Rows from block 3 of the decoder of a small masked image model, named by matrix and row number. Rows with one number belong to one neuron. Each number is 500 + 40 x the weight over its row's rms, rounded and kept within 0 to 999. All counts start at 0. Numbers have three digits each.
After each neuron's rows are labels from the 100 images, of 14976, where the neuron reaches its highest value: "top examples" is what is common among them; "patch colour" is the nearest of a few named colours to the mean colour under the peak. Only what is clearly more common there than usual is listed. The data: telescope images of galaxies (Galaxy Zoo DECaLS).
# fc1: MLP up (decoder.3.mlp.fc1.weight, 384x192), inputs 156-191
# fc2: MLP down (decoder.3.mlp.fc2.weight, 192x384, transposed), outputs 156-191

fc1.151:488495490564421555515406429555483471512386431484492518482514485563477524437457502434546532472461492373514506
fc2.151:567529548526483436507562528622505554526521480525520455554478464469488488517499557507462516488552501526504539
top examples: edge-on disk: yes
patch colour: brown

fc1.195:483546506515522441457482497514479472500466487466418437457486416518600419568451514530438489508471498504527428
fc2.195:464511555459520454506484473503493549495494523456559526529525481369510499482474538389533462483522485547492533
top examples: shape: featured or disk; edge-on disk: no; spiral arms: yes
patch colour: grey

fc1.74:491515454491563468488483521503547456416526504521495521482453513496506498591464573517527538511504478465505468
fc2.74:458512471520411552517489555507412552517530470489486486493530614532520460469547499509451471496512445551438543
top examples: edge-on disk: no
patch colour: grey

fc1.52:408439473502516452518454394443489497503509551492505534535523532509499547485527495525458467510552524476580435
fc2.52:519509485493587417509544504537568533514474554471556496561458404467517483524514481449476544496559509476560476
top examples: edge-on disk: yes; roundness: cigar-shaped
patch colour: brown

fc1.128:440453461511557446504487432429482490484422573535536552466521474515510501543485510493493476523545515537549479
fc2.128:526507425534550358474494453560513485534481485474574483482466434461459550506493501471488569458522482495506504
top examples: edge-on disk: yes
patch colour: brown

fc1.37:555550476516502503533459429404429544534474482506530528525486536513422552396558510509539522445524522455534465
fc2.37:451485531490442546509527599520475543560566511498484504470526483559482398524509497560525549577452521495507420
top examples: edge-on disk: yes; roundness: cigar-shaped
patch colour: grey

fc1.247:450512459559562467493475469480483530511506476489499557573487527532513535528506472498515496566456490495518489
fc2.247:481567492436518543440443515546571537486533515506555493541501474474472471504525520451561505500523571485438412
top examples: edge-on disk: yes; roundness: cigar-shaped
patch colour: grey; brown

fc1.318:490464544484550604526539498435558382447465477474516511473463506478482484542485497452634491483501492575487459
fc2.318:499417481462500468501492560500533453518513446557572513480519541476496556545508543574452492555463476569585536
top examples: roundness: cigar-shaped; edge-on disk: yes
patch colour: grey

fc1.86:552491508569490504488438537454548428507532459542525558606481499518521466503475544502550577472463554512524455
fc2.86:438480499451469545500392472459458494514475557540504441477476518473473501528489514540500524546485450496485443
top examples: edge-on disk: yes; roundness: cigar-shaped
patch colour: grey; brown

fc1.256:459463452493534444467456448558448417468420519486537506557499467491499454448512514467489530506508512429529498
fc2.256:556550516522525446523562526516482530493541525449421466481465510484499493474504509487488465436551470537516497
top examples: edge-on disk: yes; roundness: cigar-shaped
patch colour: brown

fc1.237:500526448458587552561493460441412465481513490527553534450500522548469534451497531497400473464505535452517469
fc2.237:544463551471507495539487501447454526444533487445502511524499483522505557469482459505505550470499507492480513
top examples: edge-on disk: yes; roundness: cigar-shaped
patch colour: brown; grey

fc1.369:475457522565482562562442413447585542515440459482518511477473547563539541502481500488534533483426478469516517
fc2.369:472588497467429447515508538505534475530508428495478401520476464531501457482493546514552547521511452494557529
top examples: edge-on disk: yes
patch colour: grey; brown

fc1.319:416408539484531482501512482427474473477482549481494451484533445588506495491443520468536461439485498446603450
fc2.319:507429500480516455516518477417483492496456544497527536473516553500520533472513495507478505462522473476478519
top examples: shape: featured or disk; edge-on disk: no; spiral arms: yes
patch colour: brown

fc1.85:486474535548485522568514445524471518436453562492476487458464490498482530494454466489550448415491495570532537
fc2.85:450619420482428514441451465489510559511427464532445542539530505507504492555501501541490513536466461481478468
top examples: edge-on disk: yes
patch colour: brown

fc1.223:426488493534449467487510531562479440443608503464531483483514494563501487487466502471538479486506501558587533
fc2.223:608513525471498617529495505464447454515513491540514538509499466386509495457489474557412473496514503451409508
top examples: shape: featured or disk; edge-on disk: no; spiral arms: yes
patch colour: brown

fc1.10:414468454478473520480468535434452435511468539504468480494478492512483497508464502475632517512509502454531393
fc2.10:479496499572481474534427447502523493493540464460547465564563532512514531492542539502566532514462545468514523
top examples: shape: featured or disk; edge-on disk: no; spiral arms: yes
patch colour: grey

fc1.206:461513436552508561489409443512421489548477439510506579571449506503519424458507601549495458537462491487497519
fc2.206:480511544440523517500546538473480501548440542513478499445516505432510455492465509523477510428550555545448451
top examples: edge-on disk: yes
patch colour: grey; brown

fc1.44:442474574487457526521462454404467448553548387517534498560469471509523489570506479507527511505474506477514517
fc2.44:472438511481583523513509468449593460428458497509410469599535450554523599496494510473534510458513535501532506
top examples: edge-on disk: yes
patch colour: brown

fc1.13:530496513523541539530515489510521588548461460517479470529444459536501477576494519497603434470458478475485405
fc2.13:557581461585497534532483536525539557539475508512505434493551559519481455481517557532552513472522510474488496
top examples: shape: featured or disk; edge-on disk: no; spiral arms: yes
patch colour: brown; grey

fc1.65:509522490515442460470464423540553501493486466508532406481444448558509507504483515438501530462476465546565470
fc2.65:552461508548491556505512439492474549588498546482450499552539504513476538470516442420436528450535490541554444
top examples: bar: no
patch colour: grey

fc1.39:392403451488505499485458507400552439464518452533492536516471537550475557548471504521587528486490531426570484
fc2.39:516540466463485560527396504518562466526518455543497532545540484516509537486542500546512479546468488521482511
top examples: shape: featured or disk; edge-on disk: no; bulge size: moderate
patch colour: grey