config.toml
model = "masked image model"
dataset = "telescope images of galaxies (Galaxy Zoo DECaLS)"
train_examples = 88335
image_size = 40
crop_scale_min = 0.7
horizontal_flip = true
translate = 0.12
rotation_deg = 5
method = "mae"
mask_ratio = 0.6
loss = "mse"
encoder_arch = "vit"
encoder_norm = "layernorm"
encoder_norm_position = "pre"
encoder_activation = "gelu_tanh"
encoder_mlp_ratio = 2
encoder_head_dim = 32
encoder_fused_qkv = true
encoder_bias = "all"
encoder_qk_norm = false
encoder_parallel_block = false
encoder_inner_norm = false
encoder_drop_path = 0.05
encoder_patch_size = [4, 4]
encoder_layers = 12
encoder_width = 192
encoder_positions = "learned"
decoder_width = 192
norm_pix_loss = false
decoder_layers = 6
init = "kaiming_normal"
residual_init = "none"
optimizer = "adamw"
learning_rate = 0.0012
beta1 = 0.9
beta2 = 0.98
eps = 1e-08
max_grad_norm = 0.5
max_steps = 16400
batch_size = 128
epochs = 23.8
lr_schedule = "cosine"
final_lr_fraction = 0.05
warmup_steps = 320
weight_decay = 0.1
Rows from block 7 of the encoder of a small masked image model, named by matrix and row number. Rows with one number belong to one neuron. Each number is 128 + 24 x the weight over its row's rms, rounded and kept within 0 to 255. All counts start at 0. Numbers have three digits each.
After each neuron's rows are labels from the 100 images, of 14976, where the neuron reaches its highest value: "strongest on" is what is common among them. Only what is clearly more common there than usual is listed. The data: telescope images of galaxies (Galaxy Zoo DECaLS). In brackets: how many of the 100, against the usual share in percent.
# fc1: MLP up (encoder.blocks.7.mlp.fc1.weight, 384x192), inputs 0-191
# fc2: MLP down (encoder.blocks.7.mlp.fc2.weight, 192x384, transposed), outputs 0-191

fc1.61:121089144115099106096144131139119120135148085128119143160162125137128125106124155127103141133123129169106120141199105164146160135083136119137131161149186095103097151149158125147128137118134132085137123137135067133136105103101137119119108099146118103087112153108121134128103164128171107112144125105113111080134128154089141115129119121150152147121136057109113122131123117143140157136121138162186109165122145152099137166119125193112157146140110097121147147135125167078159089105150086126086125152168136158128127128109133173154089125108127159146145120122153113116135146141110106083
fc2.61:128154140128142136171128132103109141107124113116129113153092137106107100118127155154082110171077137086124128124106104119142104167108112140116119131122130156132116131090104123126120125130119166137090130117116120134153147113144104173159119108144125116118111112122140127142124140110133133094132108154097139146135141176177124110111165111098137061164149128177155134150106092111042069153114146145109140113143109147154096097150160153148133104118130137120149155106136098144114138149100105073149126129133161109194152151099162158151169156122157085168128134140128130131131112149140074133
strongest on: shape: featured or disk (61 vs 30.4); spiral arms: yes (40 vs 18.8)

fc1.200:147148178137182112105128138172147135119154053112130132112099098161139159110125126125145134130083148160103159138131116168130149136114079148124135134107156136126139133121120134099127165156165183093138150135118128133128160142139128164096161143120140109137155159126118099138129115110091122108129165178120126111148147146074131096084124166116154135099163131132133153153103167148150117108131141111152103138125138144120127087167116169127087162109090149119148169131123108104168115136132114087147109083159146099171145107141139131138113123112157104100100101117142129133073139154125105155
fc2.200:143111139134183133137111105093126116131146145097153146121145145128103088157128095104113110185174120143137142121139165113132162090159132135095148145118144128099146132104113110115122196151139136146114152090109123118142120157143141169146112073151149118121136149110110153152140117094099115092091154136104093144155132130124154152142136159153122101154107139109120164158165116142133096142166124112105162087119095135080106132130082121117091161102100114150139157129133114132132095142137140061129146108153180151145117092153114140098107116120162090124128153157156135135160131093112083105
strongest on: edge-on disk: yes (41 vs 5.2); roundness: cigar-shaped (39 vs 8.1)

fc1.285:107137117131122141153105117116106120141142171092141151088126099105108111152140104172099120142138157130133116125126107115182145147133133146129059123118101120134186147147132130155090114102099099124159101112138131109138104147114144120159197125159070103136093085155138154134166105108121115150104175136101106120137097116132131174121155141114129148103128134149163143132104095154127116171116147094085156123129140110133083099145174142159145113144111129139119100131125129122121097087131100163164158144134126112118106125128112179126175143120141140152122118139073167132156114145163119170
fc2.285:131162118093113120176158133068126142136120161104135110117113109160108104084136113147112175125112069119143145132116157119140142140131100133080150149103156134135183152164135128107082077103138162135170148077135149174115144120086138134113112122131112116133132110168125098113165151108132097123112144142103094154151144128115128144124131149175120135103137091095168126100139156124146098127130095179129132101135148095071150107108139117141158120116079106104151131095151127119116138107116142100141129096135127146098103133144196123060119115129138137126146122126140138147153126147100114126
strongest on: shape: featured or disk (67 vs 30.4); edge-on disk: yes (60 vs 5.2); roundness: cigar-shaped (32 vs 8.1)

fc1.82:108133141110089125107119130117160129150133118174151116107111158093100120110105157092122123135118126158124114160142115147151137180108110115105107127147102103130166141123124118117109130115149078140130108111132109154138128116078152087135100147136118128173058133134107092115148158131123153163156155132159138117167183107137123117125115083152115105124118132094148146112145161114144147125109150133169110076150149097117143124093107116136112088089106119116078134131114133153100146115103098150152132172131153138139132157112202139140114102120071138078142177085157126107109112142105113146
fc2.82:124161145133120126150142121096129133132121157084115141115087125108087183165105152156120112111144153114111172116089105117133094083125131104122102149175109128159135131113140155130156120095147144151142146150127149119127133119157095161146182139108127108111152131174119143131132130094148145123124099166123138126155152117167125127130167086119137120138128143153134167163084118148084160153102140121084161167135120147163115099140160123138147132123115125178138125118134106094105187168092095100147135117131160130141154113131131136159139095119120071168087130127068119138107076136116122107
strongest on: shape: featured or disk (61 vs 30.4); edge-on disk: no (54 vs 24.7); spiral arms: yes (42 vs 18.8)

fc1.4:118099130145095128114148127153128167111117133088111131149105119163106138132119119108137110135144165151119096172120093140095115154097113115131119141125172127149131137143117155097143098156105104107165122130148100115139166136128121171167160146152065125112078140101142097135168138138104115134128129136134102147108198144141122090130159111169136129124076109109135133174046172131158150159144127126136065131116130157117095120144111127139122118117171130134179110132132111139075160161121098169130088126105132122146137128123154148142162112134141096145160130157099122151135153137136122149
fc2.4:137126093090125160139115152163109152140094118129142082156108126141163102143149135146133148178161106129143128153128182115102134149120160123142161149156137100111141117168140121106164103124094140125132135158129125127098070122127137127133125109134134120087167113079155109084095113118106124082087116093148118113137092150112110179122094128155165188151134146112066136129114194121101114092127116163135166137112138129114140169156147110133143105121132130104132108114087122141127147139167113127100137130115154178141120137113117151157118119120086116140118150149085127120140162106167091143
strongest on: shape: featured or disk (64 vs 30.4); edge-on disk: no (53 vs 24.7); bar: no (32 vs 12.9)

fc1.378:148097117128145173106121158126106185135104130126120112177128113151183101120116105110118117137144122125135141097106120127105119141119123180188158138125141154099163109160138141088161091103135146126149148144142102126086137147131141150126141156159080111144165116150162084101125137152074148099093113163152154133075193107134117140124110136120146086138126130171138106116113154123133089105101125107132088103159157162130163079128161123165132134124142127080125136118118149138157100090145135144143143094136138095155107146116134138144160144141139149142106108144144105103137094125110113169
fc2.378:140123117104120129156135137133111114103122138112134111185133137116139160096127166156191126104174140095157197119123121113138146142161157125087121113103167092155100115091149116131147131118119125160117157154128132085126107136165158128189097116102133141168116151094110126079107111127159135149089094111103131130127103135152131176105133130163136106153118119115121137109128118135098161130158133137081149133115124142099121077143144097106076172133126149086130119120201112124130150187105154135120127156088129136110115134153149145120111109121122083147115157125110121147120120125131143085
strongest on: edge-on disk: yes (50 vs 5.2); roundness: cigar-shaped (43 vs 8.1)

fc1.283:116105144122141146140116130128114164109108145159151142108118134123138084126111140113091123144166131096159104108136140112100140093109119170126162152131175176133123140138147181126144110120174172151138098142133133107132160130143153126170169127161139120116101116080220142122154158127116109132128139131103094120162161106157138125136125101107127137162120140113110159177134100142132103107081139172102135089112089106147151077111148155137142125159136099145086109088146153121146106135127103100152104097126138129144072155109106120126158180158104118139118133141122158102136137124101120143
fc2.283:104154133142101098102121145127151113123139141112141145130161160129090135157108118142149108113120138148143149110129114149156120086166133097112135132118161143095197107134125130125103178129171123131141107086147050127126117166117069142104112105131152137128089090123098147158095135129118119098130190154165106134099121138140134180139079158096135144117152107112130073118148127166138143112144143090123154119109083051151107148098110134143105135126148145162155124135141124131113110131153132122127132124106126139074159116134085096127143138147145132139138142168154102129108148115119098112
strongest on: roundness: cigar-shaped (36 vs 8.1)

fc1.38:125149114123151163102130141142144156154147108150112122149117121098115117119119119095111108128149124128123121115102138174137120166114115169211122140114096144123115125171135123128124097118158119122140153140136112118109126091099118146124129162146096087132161136133141092125145187159071107092123109205156156135112156097132137149117099136110124066132115124200156155089048142138122090115120120123120088114145125142153144111123137129130165125122144121098144124102117175113159129098139124134135141089134125107109093116125154175148110160131174123123117091130139154119120099132118153115
fc2.38:138097148099113107132119124135078119135113153076139110121083131149132171123141152165132110093133152102151152176139141152127150121182093132105137091142203098143121150120133153125156125128078104137125102153135172118143115129148152130168097133122157099136131152089128104119124120141161124169092102139125101145119162134152113126150149110129137096169123125106129110114159123114127123172143109166128136121119108151112127127124131166096088140142132145123133122141201107161080109150111148141104140198080146124119116143146142174102136122102104134150130196126117113124127120115113150157
strongest on: edge-on disk: yes (51 vs 5.2); roundness: cigar-shaped (39 vs 8.1)

fc1.129:126161143130104148111169122154156107127128137104092114148121175095113101133132147098115167125150155120131069187142106121117102100132148099087126159165120138165124134088139154155153129139141128157108129121121099131145106121139173138180142095114119112094075111113114176092141097102116118128163164112142089111154115135119163093122214128137118136164129112125101137131149121153110139141113158116128120102125108064119110089113099115159110123098141101142131148105118150098151147170115133138109145141112140107152125133081118158175155159125137099157109133131129120162138148110128128097
fc2.129:129141137118114109141144136091149104083142123139123171161174150106146140109121129154107127148112084118115090103141101096152121119123191136095185148140131152100110127101153130153139153164126156146142122075122101143120127136143133136170076121119112180110075119103118171120130138096126104163131130077112109099165108114174147134159130160130143143156147086131112121137082144134086126130126123131175137124124115115101128138100093103134170106129142103095133145127107129142139102150126136098113134177138147084129125104121121142136160151135124095147160131120126119146191162134145071099
strongest on: edge-on disk: yes (38 vs 5.2)

fc1.101:104116183124111119118160131116142123113161106104119155131143125126106163128132104162144112134117141144127132136170114112150130157143105113098123111095154068125180137126131135112124156137156113113151135074161120153150145116110143130136105149188102111144087105132142132139148133156116080138134188131108141110186099140094148128121130145125130119094126142093169132123179181140138133119142131114145099100132069096066123100100093163122099124132157138169133163116172110125164100147105095156158104183090121129142142134128124142123152135128177095139127099141148134136114155113133123108
fc2.101:112186121151169138126105162097134117137157118112119136090137136149136153121121116127117111152083142115170139073140107111129137074142096155135162151148137135120157096114114138109109140153116141119128142143133106140110149151091104139095135144128136112114187070116098174132133119118094118140134144129108139102139136134130121183100100130080140139165113152131124128101133093144145099114082137109144163138166123125168138097130149143126119148138076136120162131111099119148130093120191122147107130089155165148104108133140051157141148165124110172141092120157160135142139124125143077127
strongest on: shape: featured or disk (68 vs 30.4); edge-on disk: yes (47 vs 5.2); roundness: cigar-shaped (29 vs 8.1)

fc1.375:145118165126113138109171138129161130128136130092133118122135144116077155136155103146131101140133129153105106175145088143144127123082107101124128147140138118182113143140118166140131115122144131084167088085132104150137079090114130140152108104167117115113086128102132137154166143142113128150136086101146104116145115162158116084127110128122101120136120116122100183171106144127093173154147128157135036125132100093142100078139131139115127093117161132138134104111150135098094122146070114144101113184133114157132152150133136133145131098121136067154122139139119117111128134115130097138
fc2.375:097108124108149146123125130129113113120131106140127119115177132110115132081135128111107166127104115143119128106132166128133178094106103171111120119129179155114126143145129131134109152121109169132101130099137119091133105147138150110134138133173073152133160094107157142091116108130108130120115143128082116111162117127126121159140083177142134152180144111121142095100144103120126102098123132117137135128140136133114160158106107159119103081117081139111080107111119131124174056132215137098149129117176127099118106123141052144096180136153127145123129106129121130132141121141096106109
strongest on: shape: featured or disk (62 vs 30.4)

fc1.365:121132103103150112115129153093118163112128110112136153120153142106111149137113103158119143148081113148142122176129036128110150173089123118111127154097189104113181118163147138119125121116166122122150102107140097150103159116113144116138109169176119117109115106160134147121174140131100099144150170115126088123172109150083116110090115146148108118091121105097132137156157175147173134124134142122118089117110129083105162130099127120125106072127111124129137149128158141122130129110100129091113108153095153162138143139124134125114114125135151082130144111147117182138145115110126109170
fc2.365:123167123148113102138138137111125141114147155082119143160131136115112143090107079138115150153111163138136127089135175126154134088135143129121115114103157144114125149148124119161125134141106117171116132069107118138132132117156121149130113092170133131101107095119128154115124157128103096106091159128086148131098114162149124140181062177053133092143133124185160088108145084159098121140126107136109161094119128126153126094149160134119091119120128118106150159109142130136095135114157101143138123171142124090122120118119067161106147139138137118172132157136141127130153132128141071119
strongest on: shape: featured or disk (64 vs 30.4); edge-on disk: yes (45 vs 5.2); roundness: cigar-shaped (26 vs 8.1)

fc1.295:137134121088128106147163140073136138101121111072113125122127162123106154104122144128128120124119155123134143146123054103086151139085130113096144204134132124132184135122171121136141107123138148165141148137088127159086137118119142170193129149147109138129140097086111133103158071100132154189107174131123092082155137131118116130128174118127130116170142120090110131142134131171133104116122125095113110105134138110135150141090139100162084111092121116135141132145132121108089129173099137152113131121117145122130096121111129158137111181115111117152139134126131163142096134135128114116
fc2.295:109112120107119122101148123120165110128121157138141139138111124108117126135121100176113133139102135132160105134142120109156120128120166093145121099130141148127127114124118111169125192163139144151134079078127121123146119137168096121188110105164120160093086097097156131135123150100117079136106151068094140113101102145147136129168091195105139132097122114123102110152156113116109140133136122143135114128103109115136122148129091091125135123114156115093112137121179128142114118086167152110151114156136122120136159119085067114091184125148153104141132118157146160098175136100144087112
strongest on: shape: featured or disk (78 vs 30.4); edge-on disk: yes (44 vs 5.2)

fc1.240:127149108082128118112124170163150108165118128111129097129140139156118103159114104110123160130134133156136106144152142128141155137104100106171159122152160152130154149116119112107125109105174118148123114099140124148163169072118162174126111140179155110149104121166134126137118088178138142138135140157109137150094130162138154155128080122136081105117081143131157172103132152149105126105137094127096117103132080132094100134152134105139100121121143162112151171164134128142161098084111121116102159094097146163158091122131070132135138119123140149100113125121109159094114074132127108108
fc2.240:125128116143157169153151095135137113114121138122103136124155103081122094112111099136123095105120092102101134136119125120139144112181135119135152129130158133100091122136097139171161166163152129110151135114087154145099079133144131113129147078125094148163104182110158131121155130098139156106116127121113125112139134113114121133136134107067141101163191106124134108082145126108082097125104138122110124129115116101081120119106120168167119096173086136116101092090140170110117144136090133197153101152147150070144144123141096118109141161120125113137095114138165107132124131126136115130
strongest on: shape: featured or disk (68 vs 30.4); edge-on disk: yes (35 vs 5.2)

fc1.122:125103123117147116138116136104145163130172105174150115155124123139132173111138169117123111136057146147120129149150104135145107195147118136138134142085096119118125108115136134120106124138118088115084148080136115138125146125075128158123110115121092130152150102102113108183133134110101105180109142119149100114118127178157128118116130130119159116126150152122139135134079138114110145125116131151182080156129140167138081130101169136127110129070143128099152118142123119134056159109098125147125106128125159114150123131137185148138095125110145067107124132081155122109106122137152108138
fc2.122:126149144129168090150117118141155158142129138102118139109085134123127139157148152124103149137116118122127155125119165143151131108122096097054100105155174187171157146144132131123086164126110160153107134111127116095144138132128074178160145113168106109144157089103102113158123104121107103064127144110087111133132179149153146137117111168119141118175125156131130133139139116135101080116104127122089111107108131136160139146098139147150100117128136139077122157153125090124129114132139123084135153059129140109173109105118149142134158138132164095161144100133121123116134142124148113107
strongest on: shape: featured or disk (69 vs 30.4); edge-on disk: yes (40 vs 5.2)

fc1.369:113123140133147123133122164124141109139077133144143119119135142124131110130155154118107093140111122165137101142146095116160125103145142134152093117132114156132146180159108110115086123073103113143176135100167072197141124078098164060142148129162095138131133081160099138121133099147128128120126146129139178094110147141146119161106123132123116140147081121125166135128129129150154162139130135114107102132172152116127072136114157094107110125149094180101135123138128127128125117135160095092105103129090127172113097136120133163149154112149154124180096131133139118139132117118149086153
fc2.369:119131108094095140122113159144135110111129118117146159111156135200110106102133089095122200141172082128123134139118140100111136108132109163127162113122136122115120150098108137106142129119129107114119145135112180118169128169144120119116120115131147130142180121134158119141143135147131124155121130140140128125094156117140131098128147141115121125146150104106139127131161123097133162089115141152135165106139090187034156101112101117113144128111088115080127134125140146150128145092153151090115098076149144111080140140134143115123102086156077149117146096075167126136122103144112139103
strongest on: shape: featured or disk (83 vs 30.4); edge-on disk: no (64 vs 24.7); spiral arms: yes (44 vs 18.8)

fc1.362:131111116119116124134113133104065101122136128136154095147160112149144099115135160116100136122165118146147141107149128139135173150109151144136155125130164097094095171131109137135131131086090126089162073078127114105127099119128166108178121108145110150138118114129171129140156114141119135116136122126127127126095129122128130126127119044156133153132120120125141121088138080112115113133143145155172149141150129172102156166102132154126123136140093125062145124127080168130157054126140141129135126129150142193124110137078119130141129181145116146131139138158184132102148122128106117130
fc2.362:117100142135109117102126114121106126136147138138125123118174117129134113106117135153182147118131097127127133080116217121097170124161162058131147147154094107066081133112135134120098105116114107111111095149116101106094132120101131118148146101127090151114127137137113091115127134103122149152161103122159106149110130123122134130152136132180134165133117114116078115103099122139133151113150140146142128123124153153107152134141122139119148195160129109117143132150137138151121123095157113157092118122158115148041138109167118077126099073134135155108130156146121114135158117140138164125
strongest on: shape: featured or disk (69 vs 30.4); edge-on disk: no (58 vs 24.7); spiral arms: yes (53 vs 18.8)

fc1.218:125162142103141082152146151133164112107131087095135133162120107128158149142100135156124127129093125166136127122140125124111131138052130080091105114117127100173148136153147134194106133113124156153099129098112140117123142144139169120187123114175111153112119127150148154099116106098133123143147160132124108099140100163062128125145102098097104146104143132122144133076122148143154102134155110108163136136143135092096109117133111115112117101120107123167130117153127127126149134142140119109126111159120151162153157117094056114106116134140164070142183120102127172114164118135133113122
fc2.218:120087113112112136153106131117058131113103127124134123104060137126126122152158148163101116155148144141132129123112179128127140114126116150138093072102163095142105174136137150131094090093091178155107104112123138119115095145142126146127117131122157147139136181081151141151154135115152175131109091121106096164103141158170128125115117150149115112124119125177160108136151093095124095160100123126103140135099159194148125138115122121123138144124128150114098125153160129132080110117165113093152132117120130089106125129119125165096157079100123141132143122128156144143166166159117113115
strongest on: edge-on disk: yes (49 vs 5.2); roundness: cigar-shaped (40 vs 8.1)

fc1.279:154127100099121160172095134122056171144118127096138099102135127150134135139143147118071143133175157136143146141112100130102176138100145151094136148135124130127183100121118151114161081093110096151151084133147163128128098156129139114162126122143115077117109108112126131114158125124164116098132124092125110136156113098109103112139157085143138126148135150146155118126105156140097082131086116124142174078123102116160119114158133145129121102118148157088134120140101144125137132146100147162162151112124167160174121167095131135102137155143134150147128123098144118096138129073150125170
fc2.279:127127126092116137107134123192195125136131153119148106106105129144114121195094110110121144131117127084169131115119103097118127096144179099133148126156127122126150088138152149123162143118125099127137164110123154115122097143125108131127118132117177145127111105129129125126130121109119136125140087116146169086081104116121132171140069146113144134149110168100118110148142154160151172112126148120119149116111109117125140153131138082118116171151129130127132136111116153129133158117182130156135129125117158146066118142145049137122138097137130084115099182139095158141103115071120087125
strongest on: edge-on disk: yes (33 vs 5.2); shape: star or artifact (29 vs 1.3)

fc1.314:150092142117158074146118129162136136107157119112123140144160138138158119134149109145145150142102114102125136125125125148093140150116135093127187149132161088171116099119159192152159124144118167137140126122122151142105113148142120154124102113166132150145149120099156148127148103119135114144127118156136136139103115153075138076157171127104103110165168125118089179138120105107111131099105126126151071143123084147097157138071113150120128112100118145122162151112113101094112133130125161098155100119137112119127124122106080152124068138106158053130119131092131116142148128095131105113
fc2.314:138106117092095146117123117124116119123116135167148126133144135196141121139117058174122149144186106120135119180136153130156185125142110179153156115145130156081125169110137153095141118100149097124149111096124165094125138123127100133146162087151123110139114119137139123124145121135169118104096105121111116158088101152160127138111117117183102156160144143138121112158146128115136113128113103134138162135102128147092140143141081117106153108148125120108147124131131120134114077113192139091110107114149158109088115131156145100092108085126106091120152143095104153113121079122139110107
strongest on: shape: featured or disk (64 vs 30.4); edge-on disk: yes (42 vs 5.2); roundness: cigar-shaped (33 vs 8.1)

fc1.250:168132117105088135108119130114138146152134139143148102123140107148135120057113144163112146129149176148118110165153128164095145127121160152115092151169156118137119130135126124123106129111124092130133108125134078131129068117106144101142121105106148095084135145135134115105122107144138125130109101125159090095172143126091115128110173094151120202143138085115092113144164136136117131105127105129170177126154089136139129150111135123124144088105110159126161099098100122120117121116114119129107130174133158166112129153086154141172084137113081172133157117110129127082159155142147118095
fc2.250:129128143145106139104115113141076136161126128170111116082183116119111113145096110149113163093132096104158090168157143129119112140124152123155147176125124097130130129132148110148144108097136104138129099134151134153135068108103175086108127110091149136128120170129155134189127143103134187137153132094182129145103091138101127137124108137152132137111131103067111106107147164133105151133131148170134146107094121088074138102138106107137164150123130111126111089105114166141116106087088148113127131122136116150112132125112116118081118074158153161118113128112148141125152140133122134169
strongest on: shape: featured or disk (60 vs 30.4); edge-on disk: no (50 vs 24.7); spiral arms: yes (39 vs 18.8)

fc1.37:153157118130134106178144133082104121142133140128127155164162140124117144096154150142092129141130119126105147101124062136158156099122133137136151166158157151098189144162117181132125114156144157136150128122114103142110088145093174105148127154143079134124126150127155109119128112121158155151096125161118106122203111132169127140147083095111139091131137130113156168101130101153127112171120122167125098144146098142133128121085158145135107102123081154128123112130159127135149103154098141111116101110147137152110129154104146153132091107126143116109112076155158116113114090158165123152
fc2.37:152091120165146127142138102130164139100115104116131163132128161112096120131113135156141157154105070098120139094106130120113117153152120054097132162148135146135112135179123126125109084135137109112119105195131095116108141097134140141144147180142120129126137157117135104120135093101131148119128124092101152126157118122156124114134125161150141159099111127100126136189089163187166103122163134093131098139078157131170175153129136124163166115127112107154150136150138137128117164096103140152139140133135153091102139136151092118141119067117093121171145110116108095110115140121127122118
strongest on: shape: featured or disk (74 vs 30.4); edge-on disk: no (67 vs 24.7); spiral arms: yes (52 vs 18.8)

fc1.367:075148139113130141114124143113089147162145123122133132120129154179099139144159141123099104149122140117102159119121155161142162152159099144154154113077104134130139138112106151089097106094134140093162102103163105150154111094070113168116109133112111131132147130119089099152132114152110150132123117186193107130150138143167148102082113101156172120116103154139140142126125114115140108140131126109127100159147110165132129141143147161101145168150147152087139109143110161107122084089100121144106150120110125118118131146137198158151137157131127157076092112118140105146145115124136110172
fc2.367:134114104111109129150118158144124129137148174121150121107117106142133145117154152156073104160131111119105123164125135122144149089090137163119118108117141138141095161081124128116080140106086197122102118118142154129114138133135123120119120136131122147148136145131132110153111120118166125138112161130098143149158135169112113129129091140167101114144130171148123132151117152094115078119147115144126135150133105173139104166112111164149139042154147132148102109126120133144136130148155157064118119152129145078161143126092132110044135094136161140124136109079090141117160108082127125124
strongest on: shape: featured or disk (78 vs 30.4); edge-on disk: yes (47 vs 5.2)

fc1.382:111124150107141101090111131151142135147189112118123120111156149114147147104123148098126122140141118119136124110174181138132181141112139104114161126111119100130109141095137124102126145142095117125119129110170118121134135151155144151115088098133142129137148139171127155130132137123112106147142174132114082114119136162067158120160146145128101109124102142133125165090150086138135111146121145077132141090142099145063084165129089148055116159114108136124126201123157140129133077107134091121122109121100138179108116114125099126144097139147136130120108156142154156131167115084160102128
fc2.382:142131106134084119116110142169117143123115116133150146098126122165152104149114186160100106150157156124152117141128161146112132086142144135139138110129091160109125138093134121129117088123093128132150105192159125096112094107129089103098181126119153134126186101148121091140123114109131147133133119081161159129057132141141126138128091125160099157114140117145127103094109092129130158114104155142137123146138123168191090180084143107115131130147132121141091126165087118159110130136151131152112122129143130129106146139112100129105123080118080167124109145128109099109138093132119075142
strongest on: edge-on disk: yes (26 vs 5.2)

fc1.94:144099146121180140149175161103136137130120094050108126157129127130147127168155170099120072144128120171084145116113143145102166118083127147137144150097138114150115106087119102101134162140142128117088141143120122149158149118137133135104116131132139098174159147103115143142141137153146108127125115133084119105135111125086105128088159128135138133151126143124110137095100116127114069127090140076129153152162135088093140089129112158136132139105131145148116166092132109092170136108110091102098143108144146134164066151121114123131115130101157096120127128089156135111150103103160133149
fc2.94:127188129125090130140142118147165143147126175105137120105067071148114101163134088107129112112115147137147139149107147153124112129143123124128121124171137120129158118151123113106124141109161142120118160143144097138109146146109121121120159119161147146101153106160154115156133169105129133058124110139104168125153180141101104196114086119108147099139133131129084116127139155122130121129111131138080114140103126126137144100153161123158137128153097119116102108097143095143197136159176100127162145070158148176131102108118122130089139121129145127132126076107104116133090106118117107116
strongest on: edge-on disk: yes (38 vs 5.2); roundness: cigar-shaped (26 vs 8.1)